{
  "dataset": "Sentinel-2 satellite tiles (TerraMesh)",
  "horizontal_flip": true,
  "bottleneck": "kl",
  "downsampling_factor": 4,
  "encoder_arch": "resmlp",
  "encoder_conv_stem": false,
  "encoder_layers": 12,
  "encoder_width": 384,
  "loss": "mse",
  "decoder_upsampling": "nearest_conv",
  "steps": 12000,
  "lr_schedule": "cosine",
  "warmup_steps": 600,
  "weight_decay": 0.1,
  "adamw_weight_decay_other_params": 0.01
}
Rows from block 11 of the encoder of a small image VAE, named by matrix and row number. Rows with one number belong to one neuron. Each number is 128 + 32 x the weight over its row's rms, rounded and kept within 0 to 255. All counts start at 0. Numbers have three digits each.
Before each neuron's rows are labels from the 100 images, of 14976, where the neuron reaches its highest value: "strongest on" is what is common among them. Only what is clearly more common there than usual is listed. The data: Sentinel-2 satellite tiles (TerraMesh).
# fc1: MLP up (encoder.blocks.11.mlp.fc1.weight, 1536x384), inputs 192-383
# fc2: MLP down (encoder.blocks.11.mlp.fc2.weight, 384x1536, transposed), outputs 192-383

strongest on: snow or ice; main land cover: snow or ice
fc1.723:110102111115124099119105108117108071076089145104119098111056099104096109034116099121107111124056105095099121103082103100107122109105111080119100116092119098109106152164107090101081107091094093097135114104108180097110119105110133083098125162104086087181136081111115110112111127102106087095106103096103102110110098092090104090134089117108097105100083114100116107083109109110114104109068108092140107106108099089122110077086118102090038154130106093084102117092109105110152121113120114107123051124107113164110100115104116109137117096099106067102133062117096101156124097106105109146
fc2.723:142111098116119115150132139119146131107155166128112170125166153151117190158139099094121142113136109141143119103117149096000117152128239148078182129099153128130097113147126114095166079136145146078163103120138054141114134150151255109130137099118152152090156034124103112097122141097177116074134157103133144101170104117114123114220119149129112108141116118113132152128094132152108124104125113094151130129091112152125146112091147071080093165136111141131120109127100132110118126132143128129154095123109173091090147127190125135064126122150107146162123088141107165042138157132197126152

strongest on: built area; main land cover: crops
fc1.145:171126117166099151151151169158123153174149148171166167128178182127165135179155128136162156168082158162127154174150148136100120155194109175118149139187177133137109053081156139132152106134145139125122168123159094139145158184139106178233146106144215164082085185147120170151156166127161155147137177151158180149147176144130131149117098144124154135129154122169123146106143131103147181130130142187150124151134152155138159138166150164127152123148255082179161143159120143152091154143129176182123190130251156091141157185162128114132155134154148184133138179167138146093107146148135135137
fc2.145:125115130104142108145125144132130134101118130141140120120063112125130153085115138099106113136088144121137102150143099122000158153089174100150150129063113119121011134118135083111153125118124117089109111114112140135141119139132255133089114147117187132106159005116126123129170112091176125036141152103128089114127139154133108099181115145132121138164130133107120140109128126156137087136107107138112126138114125137099108111122133070084108085123123120130097125128163121126166102128119102127095128110093171141103135113138117152092152136118138152182138134089149128108104114118157149111

strongest on: water; main land cover: water
fc1.376:150121084147175084085120096181092172109128117156123141110193124113164163149123101143127117175255097139130108120131145138103116131119170152114108112070149136105102172157161116085115083131140025138156140086141107121116143111151106113042100125168085148099108096139132111113128111034131151103147118108139092138157122134129109150141117148102106124107137106165122141132137141158113156105168111142081153153112167105099149159118142131129147102121077225118156154177144125151165186151129118151126145123086143112131137137174079120127130139143167135142162123151142145146091153077092158086
fc2.376:108113099118142142136127180132155119134160141137138129164122087106153122126088137134131143120147100114109112153148089126098151148069166118203181137083085126148051114055111104152175187118114144126092127145126103150114104120123255127111104131148136132197160130122141139153170141184166151149118152139127099122078134129134119097202141156157125161153147140125118134109145122123145115129198133104095116096139121147158080122149116129125103121168109136131084102090166114121138074104131133107106107081153125135161096114071179168114104154115137131146151160105119079000105139133138172120

strongest on: clouds; main land cover: trees
fc1.655:163170141144172113174111118089147012153100104088137073103144111129118056090111145166099123155085133092127140098177089193124139102135081114182102127193013139149087114115143094118124150098100149129160188145090176127164118129142100102146090127088181087114110128112144136089160127153061088204119103139120159179103130091085143073109099112124166150180132143097123130104145148109125093143089144136155079075126114119156091112160099108101145138167112075088153149117100115159117104150139133139165101138190068180167137140096079153125092132157154098089151106136125118140128104112118099158
fc2.655:128088112151088122105120081107076173136112152129082140168171151110123168154083107144159156131143088141139133121066159066183081089191108187059130107129174121113202127110133166155064110126146111145079088089135093117124167137092087153156111120152132166133152210158138131173078138153103103047127152150146138087155126109189080178041113110137122104092086109091179117106079138112119187102144111118100182155156204137101148118122094177114148081128162122156171091181101153106102143132117139126116134132099151116063124135127150117132185112113078124123123153132122137188127149146141118124

strongest on: clouds
fc1.192:120150123106111141133136155129148152113109047115127078137169101111116058140150145178078155115071139100132140095150114182155117094158088107219013103167114169155118076022158112161144171109116125159127169169137163127145108122169163105065116106074134120117098141136177121133171151145134119204125128134115144178084131121120176106199176102156188115189112110086076132138124187108135161138111159118152121090166122088132088100175123138158148107148017141119155122089139120152112106105128130136177067127168104122186112128099107136142109109114157117105149150142130130131159067096097077093
fc2.192:149128114155109127138096073151069161155111157120135154123181145098111191131097098115163114126158054143142121106096173096218105152148129157052156123114174117111105123255121156122139072129132162094099111080126078123144162143063180136119099195155106201104131000148093140118083110126163103085093120131164146071167122098170065158106094134140107101087126128153188114077075089130133146107148085126099139124128165137119174121129123139122120094109154131151132115208073147096131175136125145136095153080125166116065118141156133107124129107135075129107122149151124134128116166136116145096

strongest on: main land cover: rangeland
fc1.595:142157145148129120175145193191169120150133144162148160144099135134135162216133172147152138107128144150123133153147137143089144161165140145156176153128170148151152097140164146124171114148146178157121161157146108159130155185154113178128167102140220174052124162160129173124149182126152148145152162142152161155147166154130125128155124149126140136145146149151155132139141167124171119161176131181133151140149148136162158145125144144104143116134162110194113146130155143143082138156117156163125196150169176118138142157166177153124142121125133213166144168133158150067128179148129159109
fc2.595:134121107087126085113145114123110141113119118156108125104150154121141121094166089136115127157111128122172120107133146118000136153114213108114170099013150129091056183123152111109158094147146111066105119088112163115141134154117252122120115112109132175111156000128087108129113111092163095059131151111128096130167099118120098147217115106130133137114103117112124146130076096142126106101152115118065123187100123121091131144153125060134127121087092139138129134139106126121158145125134141159108138131087186113092131116153065116154178111122115115177132108134090162126101104124190127133

strongest on: clouds
fc1.641:104124150100154118118121116070116072074077112108100110130060123089108091058139142138132098091098133111123132101125132116110099114088032099086156105176121087120078159086089116083098098124129120128133114125102160132073152120093119073078096135088088118189119155106111117127107134133108133136094092100103105094108104115120123074173095076130112111152124108146091092151137159097090096125057111096143120094098121095129093095133090128118081149113059127097100107135093106130143074105136117126111091110068094180137116109090092104129110139121116069118140093089107122143143081096092111139
fc2.641:111097083127048097123092124117132127135163167104128151059150116173098195254145072156139154148141116114119123139105140089075154092094153123077107103244183150132151162187127095129133132125133194088154083099104088092177131120169130145116132147136143115108117117153104156123162140132193119050135164116134127094168169072122112155150099160098141082102113100098132144061086127152121123112100113137110115157100092121132120132120179125113146101160160141109121160138098154114117148100151159159184171155147153129040137152122142132172139135154094135101104153186110163087125163180165123132

strongest on: built area
fc1.633:119155134154050152140168189136119153175158164152128099117142098144171101052155156140146161127131157150144104135146115113066151159151116168156113147096103135155174078195175129108107105164165125121131170151141083076084117130146134168139156122166192105085142087128101150117128151120181142171145189153137134164168171161092127171096105171140074143098111138147177151193136125125139080099149158104108149168103120135135117105150132202129084118166196081114123133135172151157139134143112128139123150134118198100149111125207165142127173111099165196131123222083186142081061121141106148170
fc2.633:132142175177172144087105101167096107145066100079114116162139140102080114105097149160149111138146153154156141147135091134137138105127013119095137147102139121136255174000136140162063171093141140181115128129144128160161127125093078143136102104140138096210125176130177176164108084152103143131115114110144149131110168106114152119127126124152132148168141137132132112131124121109184206134101142098130151107151151082137130131133076186175137102166176136126135142167131117122128126137141154122129131106090080170168129136113148111151126108127142106080099184139118083185158138140103090141

strongest on: main land cover: water; snow or ice; main land cover: snow or ice
fc1.379:171146067075126151120138168209124108076154145156163126091197138074157103169136133189138115197157091155133099139149119088064101132118109115124103126103170116152125140223146080118157127156175135106130083102085030139104154122081141092060106146168172127136159107163081118126147094084132153078120125173122072144128124134122090158074127190088125168122129142137104169114102151172123092111133135101160138152126150115137148080122124107110129156146199145123191128128146132104146153098132133120125137066095158146103143150177007135157157142117131114101116153115117144115139149146108131157
fc2.379:137137154183100116126145145105142090124140142128150142205101130095139156119132101125130111107161091172142159107076146161201125095098095166127123096222082138115156108075088145136124213112095122141134178171089051124138171143108255117183092167123136118179141172141156128143129166158168115187087110173118123166055146107138167110203136160136124086150089120193158133131116109103101144090121102096107140111115114107151099145125119130153136169134059107143099123093093079155140118102091152162173107175144113150168139140076160130110052147159126131123170158163123104091125124096109108140

strongest on: snow or ice; main land cover: snow or ice
fc1.640:134133130133006127185119115124150115103140143143153149105197130152131139152104142089153151101118147129137132157137137098070147164129168105119032144121136164150145074219147130128168111119133147096110151132098129114158124144147097136255087149133167128119195043159098127118098179090160139054164173139130099090136134176127147139119102114115175123096180117105124132130133110117127208142146131128119166177135160150113123172128177145156139121145238133115117120132179092124141131165083163149135178143137127031131156119190190127115149105114130175206158177102140158075112120155156145167
fc2.640:136147163173040151108108100098117194110128116125076112152147165115111156079160160095117113146082101100140189104111131155202094101141086087132000128130140150143161025098132109106075163073090117139118114112134167147126173149124253103176120098107134113011166181116170205135109144165136140128097093090149164133094162143122156127103133169109113127161131132147147122119159130112133135152027119156154103097148110155131159125141099151095179133148138098136119092121127113143118134075121084114168084153173138127079143156136152120136139144141082092109165163192159135204148139091105094139

strongest on: water; main land cover: water
fc1.366:127136111122104131137083119137090092054187163147158126099164119120138136152123112166135093189174115145129106168166111092062105137111101136157101147099141126138076221249149087146089103131148168100125072090116021150067144103071183107127128130162121097104206101106129162136133084074173187091148115132138051101161136117125077133016124177111078141112134151074119129132126096152118072131143124090094128149114105110095114127090131079089104143138191111139181116134165106109166111120167111084150153120134113146101183140173002137126174137129122120136135126137100172084106166176125098156
fc2.366:164137132168116116101110134149122111157112124108149124179116116123128131097110099153117137083188134162137150123087139141209104100121052175105111073194084146116180107000105129150122126149117134157116171168111085110117131127119177123157118124129117147230135156165138105128123133166105108146115133169089143178059122115150147093188151127113136055134099129188151141151122122134099166119134118100146135131130155119183099134140113171153128160095000096177113115084096123146178154141123162157153135163137124158198088148082107106129024109144127140109133148193113110072129115126112118145

strongest on: crops; built area; main land cover: crops
fc1.344:147154126173136123156167175176158160182140140164155152136128141136140194222144148130160167132162154156131138157140137141110151161169165138171146166135147147151143088123164154155165126174151147137134159138154118151134151176169100179164163105153201153054148151167137163137142164131156130141175161148138146134146181160123129136138120164135142155123150152154153147152148144137166135156180139193123157139139131150149165157134149163126174098145181166186150137146161144160099155156133156133129201140165150112126142135164186144123138136130145210176141179131158129081119176146137165119
fc2.344:137123119087132103124138093112117160129127140153106121108128139107154109038144102145103132149104134126146121128154128115000169142104255123128143101019135105101038164113154106119164108134143094082086110118126187105146124159116255150123120164083137170121181000134098099127116108077190105069130153110129107138148118140143107114166110098129126152142113114110133149143105093160126083116129110102085106191106134105093121113157128086128119106089114125154125140123130115119132138109128135144115146097094200107117131127153094129166166113112128132171141128125112145125095116114143129131

strongest on: crops; built area; main land cover: crops
fc1.491:144126093123103072132147139170108131105112134139108142158042159085123195130131124138127135156109108093140169110114132115049162142100137169046223118130227126134162217231136093124138100137165185112118118117110117125120119178122158140000160162114209095144126087135117136120126105064139133047104124094163074149148117096103120163207082146136099092104114113123126162060090184116146134143138152119097116128107126091122151103124121110079100126127033142162104098126157186108108150095104135137095109154109175195112142148165128113130184113089121161169167129174131118148117159167097146135
fc2.491:084109183148160147152135149079129105148100091111162147080123117147134180110069166102134112110185164114107082117156110143089145141105119107114218114017070133118085219000148090130162133121103165084128165129091155146119122111129153117151109072112143159181131060120139113121168144128096108087124122124104126088135108149110126082173119085143180126151142145157113096143141153133137115150133065144155115141131134149139113145127110098158100128111056151135102114145125076139155088182120115111104133101092132133133108107127095161127074183145157125134143119118139104093139098101159173113

strongest on: crops; main land cover: crops
fc1.256:137133141177162085083082101172116167071185115124141125141141120127203150155106091078147145156138123168123140137134133116079155167109167147165224119126161146114117198202153146132094111096137150094105131111099062124166113128131151151009104143126135142122132061143112108127149123063170214153132119092155072118158124172104102119117154164153093154101133099148104168143146131128116150126197095103099152100121134121093153164149139151129168101130000141129125100127151117135093155154143101101099194109077171141096138120198132137129105143111128207157181141112152131112103140135105177117
fc2.256:096131113114160135148173175130133087166110128153130142084086081134133161190105127147123127122212125159133122109124136128108085114137065143153232112027094120115137250003130139147192139170130144132095166133125091142117104120128134121070129087116151150255151120112106085164149094170102098133124128140097102129152124097140126139186139101131172137145117122144143108117100161117125150127192130120125123178126099107123111113122116067162113130109104168130133127125120110122191094152109151161107127096092112154146109145066144128109102147133132115152131107119063138058117120138183161154

strongest on: snow or ice; main land cover: snow or ice
fc1.502:121150053143153073128114145105128068069133139138114117076132097127119091086134079149119202183110138147081081149090116073165137161117219115102008114159157142131089089202115085141120111116145125065135115095112098105110102135129127103145093194137110117163142138146108102112144128114102105051135164106141114140132090115085094138149131128081125110084115103077133146060128060143102079117078107133126093132119094130133150131070161064119090177117213093141111135075082129116143175098125132106177080102121110122108113167109130094151135116110072075130146085128100092135087048155141079159
fc2.502:139134144147109138114136132098134128131118067114142126145133172124141095145148161121147124111142156143139152122136130143255110082170127128071090152185130166134163092090092146127090134141118132195116134158114106114141122103134038148123083129142110098163075255145152164130125097146122166149115104157134130142096113150106185152025125132155118131126134120151120123141125109126122183136105163142104109106123141146120129100118120203182134118082165112156105109135141120133105126098102120133108097163131105113154159115109146162126105128129177121092112147145165104170100086118079086104

strongest on: trees; crops; built area; main land cover: crops
fc1.555:133131103185110087088146132116104101090175141174149112158142115105130187085107116065104174154126105147134125109122074113019135186102158107163123105096065109174129091255195103084094081131135157111098131100138176122126153156157193175077159151124187139108118035177108125116106170044140148092144193147141065152146177108104122123121167182109086108086130127106116183131126136156154125103201113103036121107086140173137145121118154119108136108097050153093113121090145135119123158148132098122089133066089215122120146101172075127173106089150106177146160138131138161104088155091077143132
fc2.555:106117155148202153153122137160143146128102115147079128128122115131108165099083137129160124136160129141139139142152142145057100089134114145163234146000129160096230180000134163139115145128131101147084146162111158143131082100122255122147100054150161123181146169102123151161139095168121104147125115098116110118126142111149147132179116107159167149137110109163104089121119149107156177132149116139130112129156123119128111119157091125137146104152112151118126136163125117121139089161101135137107127091091102146160096133102167133096131165106136139119119165100113092089133127137144132160

strongest on: main land cover: trees; clouds
fc1.395:168115155143150097100162134140122133141134151163159150141131124121207134106176155091143108142183125132169114121105117141088109183120151133132120108144160099109139124186138106122165068176152115129128119080110111153140145145149148169065176097119115167087131139130125133117151095072144137065130119145147111154190133170152157150197115159088123120096145127172129138173160135110129155120139099135077164135059123115111149134093182152157096149106106160136155152151149128160171174126108126140130178157072180077102168140142092121126116102156166166148194095159130159075106200131087151179
fc2.395:098122120087144139130083123142099116149139090094096128126115089109128157114064145204108132164150120121108118151180111119098152132075158084204145137063067135135086160093136081153121213096129141100092145107088130162158103120111205139167107116153147159239117095130152147161157121185125128094127155088133094059079140119127097065157160118159125153165161160126111117116137151164135090166157132097097115096189156184140072154214095141130169107149095166168083135131151094115122062142138117085129142077143114144135091138087149184167162154103123150108152171098119073081103148117168175102

strongest on: built area; crops; main land cover: crops
fc1.732:164128099116233110137136142134148167109152136128121171126138148149187121178129155114123133144063168159144125140124164091078179185080181162057255106137153144136145160192152118143135115183151187072140089129143039114116090147127159138060153166113142178119169086132104101090179092039149141086123176131113096115149134192114116116108138130155136145108127138112105204180142119150143062130134137092071132174096133167118145125137165151116152122150072157141123091141097181118074126172140147091108192128122200130116136165174148121110130137098112219130134159118128106082120158145123148128
fc2.732:143118159160129146074137105136109074152055123133114108116072095124087151176116124171146109154187109122156178121120157150214064101163019114129130134148109120138153233048140155109118178125133147168117171136116147147145132110109159121014142089120156131118166086095111119193104137164095113167134079134120119138150161071147145158189148109117122159142131124151148091117096171121113204159163142108129125134153085152117128111148092112191173105102127111106178133122135094137146110145126146154144140130108086138133129130059129093161133100133116104118151124142074102139141103149158105145

strongest on: crops; built area; main land cover: crops
fc1.303:102099107129069138084087070112091149074147173162107149123129177108124154045088094140151095143071165111094120144074164095125146108057067150115122102193148118132084165148126100100082106123102002093117100052103172117121089124139108112174095128136066092143125175086099136132140087099124128100135166116094074089123101106107092085150106129151114129128114102130106097081147130135085211107102133091104101093081111184106099138139112139130121095120171117095081103126110138102186122118134109101121028074105134128070123137156095103139152129126139129098137091140083122152137165131138103163
fc2.303:112099141110154148184151210079194098142146160123158133080103113161150116102109175070126112087109186099074083134157091122018156163077164091159211144166106121158061138109110093147172108133127171135156129161139168131090104117195171136113133161130180085077108045104163123108212138103137182102117134142090119119139159158115136109148097156156158135159127134097085137149165153116158079116118119141146123118096095121142095123102151066071092098159127129105095103118192138132124078136110110115122136125113121097164146087098128165126072186145172134154137122087169120083152088112139165119

strongest on: main land cover: crops
fc1.57:152153124172126139162159162167157153173149124164162164145171131141144177235152151140157142130157148144144136126149135143120144156170160157145159136132157147148151090130159144150168134171154174137132148163158101163145139163156117184159152110157239159076138161167143154135150145155168147146153161151162156141143166148153136143130155148137161149139148160152150148147137121127170148157178149187107151135156147165155158153135153165130166091146167139187143136141153147145093157163125159136122197146179147100131148139163160158119169135144149200158144202145162147081119136134145150097
fc2.57:145109120085143093143155136118110146130125148163125106104123125123143112073135124118107130153112155119133088112137134129000151161106233111119138111018136118110011161132151099109154088132142112081113123117122200108127118147141226137091139163115155143078135009139100095106130135056153106042159150114120102123157097151122106110156119116133121137117109120117117153138109151165141100121155115120103106178094117126090111118150134091122149132096102140140115145131140111117129135143138121138099114096104189089111130134145084123110149138106137128161142103118120146132074109079159144102

strongest on: snow or ice; main land cover: snow or ice
fc1.618:101096131134158159097138193145108097128167176140159159167094168142147030139155139120149102049136117143122122108124144137220149109155193131147127107021047131110185141129112093123121099132146165136128110137064154170122180094093071115122130039174143131144155162153201159156133152117154097080141125167140087124079192165144104156202125124153138135142105147148152121140093111104192079149144126135135097117154126205106141173116129069131125112107068123136160106196127148146156102108107115176098160097061170148129141145141129181095079113145149119137136203154150129090084087089141148138
fc2.618:117132138148148113145109131112132159104091155088127128110163095148142158146099121157099160187104165096094128151126145135103134115111224128140167128139185149141113120224162136117114156170153070140145145133123138106121107123147126126099192148112129137107090255124083096108088116137114111190130106116109133142186086112147152117198133111085115161115121147106127120113200185153120114141133135111145097167107155101150088083140150152158061136141158139110125152093120125129112153206152136083147155167188089129156127122178163129123180118126136146086090066115137133124115163164103158133

strongest on: main land cover: rangeland
fc1.229:129132129153113088127090109111119098108096144081100130116000083109087153098083142114126111097068087113104116122100098091095103120101132102098163102131110100122062129212109118110114099077112132107130125110116178105108145156112150118147127145102122097179155057122105109101086114092074115090107126104124123106122101068087096110121103121097130099110105113127139114073120129094103105127026107125150096076116124078105119071070132122052039170150112104138100087111083097109147128095105125121127084135109113176087109129118143106119081103107092121144133076129124117135148145116104134146
fc2.229:136102125115091112112173139135124136116132101175137100094117146130131180079198106136121111155140135136161136092104154125083113131158152107126087095000190117096135156067134112093127069157145108090101124110123197109118139141138200119084140075097151151034182072098101114131107160075167108081144111121127118157175119136155133185126124118117108132115094084122148151152079140145113106100080116137126126196085073135080161136140125101133127138069093116132169129140141136135157168101109120177113104167096205114100163128134061100131168107140118110160155110150108171192092074086174084177

strongest on: crops; built area
fc1.631:133149130156133142151148159160153162183135123169161174129153136153142179240150159141159162128182159147143134131153140146110154143165160155151129149141155146153157089118158153141168135166140158145148139145135099152151140174164110185155144100151193170060136154154135141143159150147159146144170173145150151149139167150143148142139145156134158157131155144149146155146139158155165132163198150180099153142147141171152162161133153156137180083134156159181146142147154156146107163151121152151126212142135146103144149146166155161106153141134142198146154187142161142095128154159147162108
fc2.631:135121115078128100114145131113114153145138125155115130123118111097174102047133131151107122142122146123112129129145119104000167166091255111139143103037144121095017145122141109126167117125130110090084122135117204105116120149120255172141117155112142159142168056133107117126123106093192132065118149124122109147129125152123091124168135114136099165126092112110131137130124099143141090145118124102071127181111132105115116129160130082135127112119087117146103122117157123123155131093104116130104162109108196107128122126129099127182172122116131127168173154109120133135091128095137140124

strongest on: main land cover: crops
fc1.696:138153161146140134187163151165147115181127096182140165163088135134128147188132156158138139128144158140159140116173134139098180113150148119090190136161123161159169142141158136140183141154146227150126130150118139137115134152147109164114130103128177166083164092144156128132118169153161127119142144123146153137126144125137137136115129133122124125132125155153188139117101203153130148151172132151093154140181121185154133142127132139123168082117105163169097134119150160129107160142113156155131161129124152122131116118179165145106188112145118208144127183112174126057126119149144152041
fc2.696:130112108088112090122122133155129125129142112138118140062164135113151144075175123170131146150117157131135117084139146110000135158135175095125112102070174123125084192099155088108184093123160143048133138088124182126137130155143195144157128165110095179054135041141102134117129120087176092053138153107116115117180118111102093140174124108124142135116100111093112146125097094147143106128106132128120118153088139114119126142165129066106119121090099140148126139147114157129116157114103138168119137125117214118088146136153081135197184128111155102126152134148107140168126141120165135145

strongest on: clouds
fc1.86:150155144169124130173146163149157159177138118147159158126170143152136164222140157152156165143167148146139146147168136153118155156174159158157126166142150143144175118105155142159166125162148148136161158145149097161146131162146112177148152096166163158069148122146165166151139181127175127137174160143151146138165169163137142146124120150147131165139160160141148156135141154147166143152202155164103153155154149167153165173134154162142187092143161174170144149153159148146105166152124149145125228132173164104143154141150163138102160142143160195154146200142171135096107147139150148097
fc2.86:108133105049125118125153119134111176133151117128114134110153118112145121098137120164106128142115138125139105139155142108000167154104226108151163114074132123127024214134157127118186154160142122061103130109118094105128117145122255147146112222123128147157150040155096101124144081123182129070110168120138110153123130158117088104179144125120123155139129118100107155138109070145144108130163142099051111176108155101130108136159120072141163085106124137166115158105147119125141117096106150117099177102117160144145127122137113147141162110096128136149134097118095144136104123137124168119

strongest on: water; main land cover: water
fc1.635:127163134171132130161143159154141152176145123158141164132188149147135173224132157145146169142191142133139155127165144146117168148166160158163147160120154170162166108120160146147161138168153155151143145140146093151139151168151113161138167106170194161061145141158155145148144153139170135149167152143144147141166164170141152129142126150133129143133145151133146149143134161159179134144202152176094148140143142164155163168128136158134189100133147166175131157142160144158099153157132151147116223143147169118132140144167141158100167141126153203133139189141165150106125149141148164099
fc2.635:127128109051148106119162138125113162139116120150143132126128109099164121069126106154116137148115132155145110130133130109000134153113234133133148109036116112120034158113161130129171124152135109084067136141128123121112109138109255161120113126118140152185165041123103080125128102097183128085111174145134106154114125146125092118188132125126137151111121114111133161142096082120129101143184109082084116210126165120115115104142126066139135109136090130149124119101121123117138129111114137137102146104120164120154111142127118139118153097105129167160131132119094127103063146119136154088

strongest on: crops
fc1.146:148141082104130107149119117123125134141142159161107187112038178095141165107133117142119137161108135130143113138131141084064156137075150119109191107086110107108122139233146104096107084118099142061132072112128133105104107156080136137139162162117160132156178072158103110087108088063131103054132139102111102088131112166120099122049089128101114088071077116114156168140097094154146070101070128164133122131116125125091136092104110121099000169140173100108156094147083140119107124164131115125108178138108158141089136142179237094124126134102104160129103167152122150122092182092127128098
fc2.146:112134147168111143084137103134112083166112131098132090135129141112118134211154126125087117128157143110147170132101153141170108140141000165103129118208131124139153197044103147113070165117157171174136150121150137110127125135116000145022174133109163116162159086121155138172074168150112097159144097123083136142131161121160171164110145104146085124150095144122173133145112139159104210086131122127153166135141115123101103143130109139139153127120119111117164124111114137132144132152161130134134136154123136141134136111063061100144120131111151094116124123150102139186140105132158089125

strongest on: snow or ice; main land cover: snow or ice
fc1.120:129132082216112098103159155160143078167115113114149140134083077148102255117100103126077154125107132111115160091087113109023165162146050126144127126024072146164213108164138106122107138147157204135154147135163143130131104168158127189115129112094144105099179021145133110090112182165133083095153121129135162130129160150133120147010119155132133073120111124099181156097133061102164143150159148157116110094147154154143135079094167132097122155121132123083143124087153124126105148098122118137102126125137147114116118101143243141139128136111128162159087158140161139126140080123126139111
fc2.120:096152117080129100121115115131094121077122154118151113092134129116121082169164127103155146113128137133096107118138118093000138127149255135144111130170104135131176132099127138130103110154110103135141105103098127109136082087137000133139139132178139141164104255141129138125148115124130126141140170142150145144128075140123099084071119117128113152121140137100152167089164147109131105144121178144133139109137102113167131182089142159163092119145154122169102149107139139132100153183146107105116127152155098140108100147081160143108125109108144135119101126089128120106117086124132111116