A small image VAE, trained from scratch.
Data: trained on Sentinel-2 satellite tiles (TerraMesh), 145000 training examples.
Rows from block 4 of the encoder of a small image VAE, named by matrix and row number. Rows with one number belong to one neuron. Each number is 128 + 32 x the weight over its row's rms, rounded and kept within 0 to 255. All counts start at 0. Numbers have three digits each. After the name is the row's rms in percent of the matrix's.
Before each neuron's rows are labels from the 100 images, of 14976, where the neuron reaches its highest value: "peak at" is the part of the image that holds the peak. Only what is clearly more common there than usual is listed. The data: Sentinel-2 satellite tiles (TerraMesh).
# fc1: MLP up (encoder.blocks.4.mlp.fc1.weight, 1536x384), inputs 96-191
# fc2: MLP down (encoder.blocks.4.mlp.fc2.weight, 384x1536, transposed), outputs 96-191

peak at: top right
fc1.449 127:156114195113170129113151127113154156166109173144120175035111119000161171122110108131089147119181132128178103138119131087117136124171137100152073164125109119094123098126111107089096106144116121117157094104140107131122144137083135139076226130112126108106130098126165230072176125142083105138
fc2.449 109:092182133104131115146142158163066067083152124096113000152124103106103088146113140114145107143132127158156167153157114139094156107115095154162156108126194166119165121221104148118119063152135118112120115109106188132127125153180143136140108121130143146145129103150092146149142119135139146104

peak at: bottom left
fc1.145 104:128114097163166082044159060173097072101121048141113142206143132160105095139113124145123143110108133123146109114071121091129079144105119149093115119064062147146089095139091093139116150053121097131152078125126167058093115184122120160073112095080149115131105100042145108131106124077094137126
fc2.145 091:166172126114153118146162172112133130130124165100182034089147106150137135148118160098089110195111084111111171164178110094120094151135123121176128170116183159129133111119113155088141115173130082136103127149118049145140180177155186138166111134155133110063166113113114109174100113149218159127

peak at: top right
fc1.540 087:153149178158110164167152168130119172088098138124126149085184145033184087149099173107145166123115146127120083142149135110106135136173136055124120133127121101115122132166126128140143112100080070108161002134161050180114150121149081140169153128158146123036131140127132189129084145144149092155
fc2.540 096:129140122115159119131136155126101064126121147129133104084099118105139117133106141136142138085094096157154161123124144126120122118099131135148108207113140150088165122130107158098106085160128122149128165129123147153143144113140162142157114128115096137168135126156111127129119129110127136119

peak at: bottom left
fc1.386 051:079111210180119123165091186083102152211106171135108102093150137126172151138161181159133118150104160138132173121076106135109173140135146096087152151109148160123147128092181121122170098142124102166152078161127074130114138107155102131142147153121084163090132121121158172167176128155135177104
fc2.386 075:123088148186100135075141181115134157100199107131147167205090112070099124138143163126088155227069083110224136128140144109134055118140137153072093148125148073157082108096072183117133154172081128129120057108124136134149053092136155137072087095151090162091155103097160157096078126113108152121

peak at: top right
fc1.720 088:131133131186144128144118151135029101083147112131134160158084122020083110133139146140105150075183104101106000126066164083104065078108115124110119165169152085129145110094122148127167162166148115113131128115127097133142111082104058151155037117125094111129134107162149076162083106101141109080
fc2.720 090:127136116106154110130155122086082158164099120112136053107151201122148146142103140103137134151108144187083170154134136091113105135153136131161131104156127137074142155082213162112132185116109124186100165152165106131161173146128046109178076134081159122138149123122161100090089077139132189148

peak at: bottom left; top left
fc1.328 077:150162116161099124099123151174079116113050104117173084163179148228118070174140132141164147120091178130145113125163127118156101118130146171103112144160169110169121136130092146118103100122122117114134179173118094153151121159162096088148131124133160105122101185101087077226148164145185106101
fc2.328 101:107121116099136132130114119087148069135099141138160134113132093037112102123121141128110143070130117156136085122109118146117056126130113135148145180136134113126123140128109105125140092154106110106120162130136142140126176135124183161137139111141110112178140085131119146118139127129116107103

peak at: top right
fc1.202 092:146114177159111165145099093141103139100135157148143079069191105113190129144134098151130161091133125113108085149130089085111119132053084076182185131138175113146128122138107122164077148102125115090151214123086104124145158155186045171171085127087136167170119125107172096166102165084182096139
fc2.202 110:149117103126099140121143156133108052170139119134133135176128207158140089152149135129125119092110141129093121112117166103112116086125114120190123140093140140097182107129092139103111134159163118128129159122143122112092194126100094139160146108162094135202143161161109097107169126148097112118

peak at: bottom right
fc1.369 106:097133101102171142087100094122175121143118113090137068210175144255070028155129142147104154103103112130177155114119123114155161131124119153121149159181140135162145150102136155158078122097104131159137221131121138102148126138134192091123138139080122130164152188114122093120117153126180173108
fc2.369 100:122137125122094130117125159129110086155087132151135127120130133085113125116162146142111117082154114121113084114094124144110084141130117138141138131109115110135155150109143095137143125204158112082124139137127137119111142107126170166085142141126142140101120095142119138113131113137091105113

peak at: top right
fc1.434 090:170154174119111143136169152134138115105116167134138136142134101041155096109141138132129145139147139164143075127137114120101150100160124065127078175136124086089128136163119090140133035165132072083151086153145041151124163102116048156192105129164148140077107172139121073120129151182144109148
fc2.434 098:131101123115165104145109166111133090117141161104144148086142185147152105123102134147112128098098108141162173122125182100140147138093145154111103183099140142136142127138102163094112071156115150169123139111105178153136150119162147130119101139119097125129116121133123129092102101114108144100

peak at: top right
fc1.760 093:172166123147117145133145093144110104123185156129148108137149101005120094142167133113141075118142153127096030149167112089091113127126080109146119158152151078153108165157113151102137085128125106108127161144103130101125180163143076102160144132102113149098091110154109112234104140148170126098
fc2.760 100:130140144138148130114130108138073100181106116123130124104097131109140112124106109130132143061150130132117136129125146158128142125129130118122123098126126147115175120130141126116138144171113122117147111136127129137134160117124119139151095142144138128139119126107105117104121140112130134119

peak at: top right
fc1.461 135:187138110174132139156108151104144164124105101146124100111160110091059125121113148143119207135149104099111079146147143091153135148104141073167199114151162129119135114160094155138122170110125102128150019122110089144145157143133098118128100120095122133093149094135133182225111125110114151137
fc2.461 120:079048088120117146087124117105095121160108148147148198145110145080140135141138154132129097130083142137132133140174139126098139094124130153141099162138137150169130127062088121118129155178136126130113107162126084123135161125109089145063124127190085116171150170101132106108158115158109118115

peak at: bottom right
fc1.122 084:159111049191148097071134066112098081087161090125098179150152143095074132119151085088125154090137090119095070156123126115100092119100070118118182096097135151161095111156114101104099167048077130121123099140151151126109126148111090129063078129122145136160071124057131119127080126079151111115
fc2.122 091:137151139132118144153141133130087115174137139127125058105107113178145085130108133139112146102143110114126131120138153124131163118149128138149136084133152119116199145158118138142136128229133094121125124125109131120135195120126176148154126138113168137066106114140088109124120159150140119123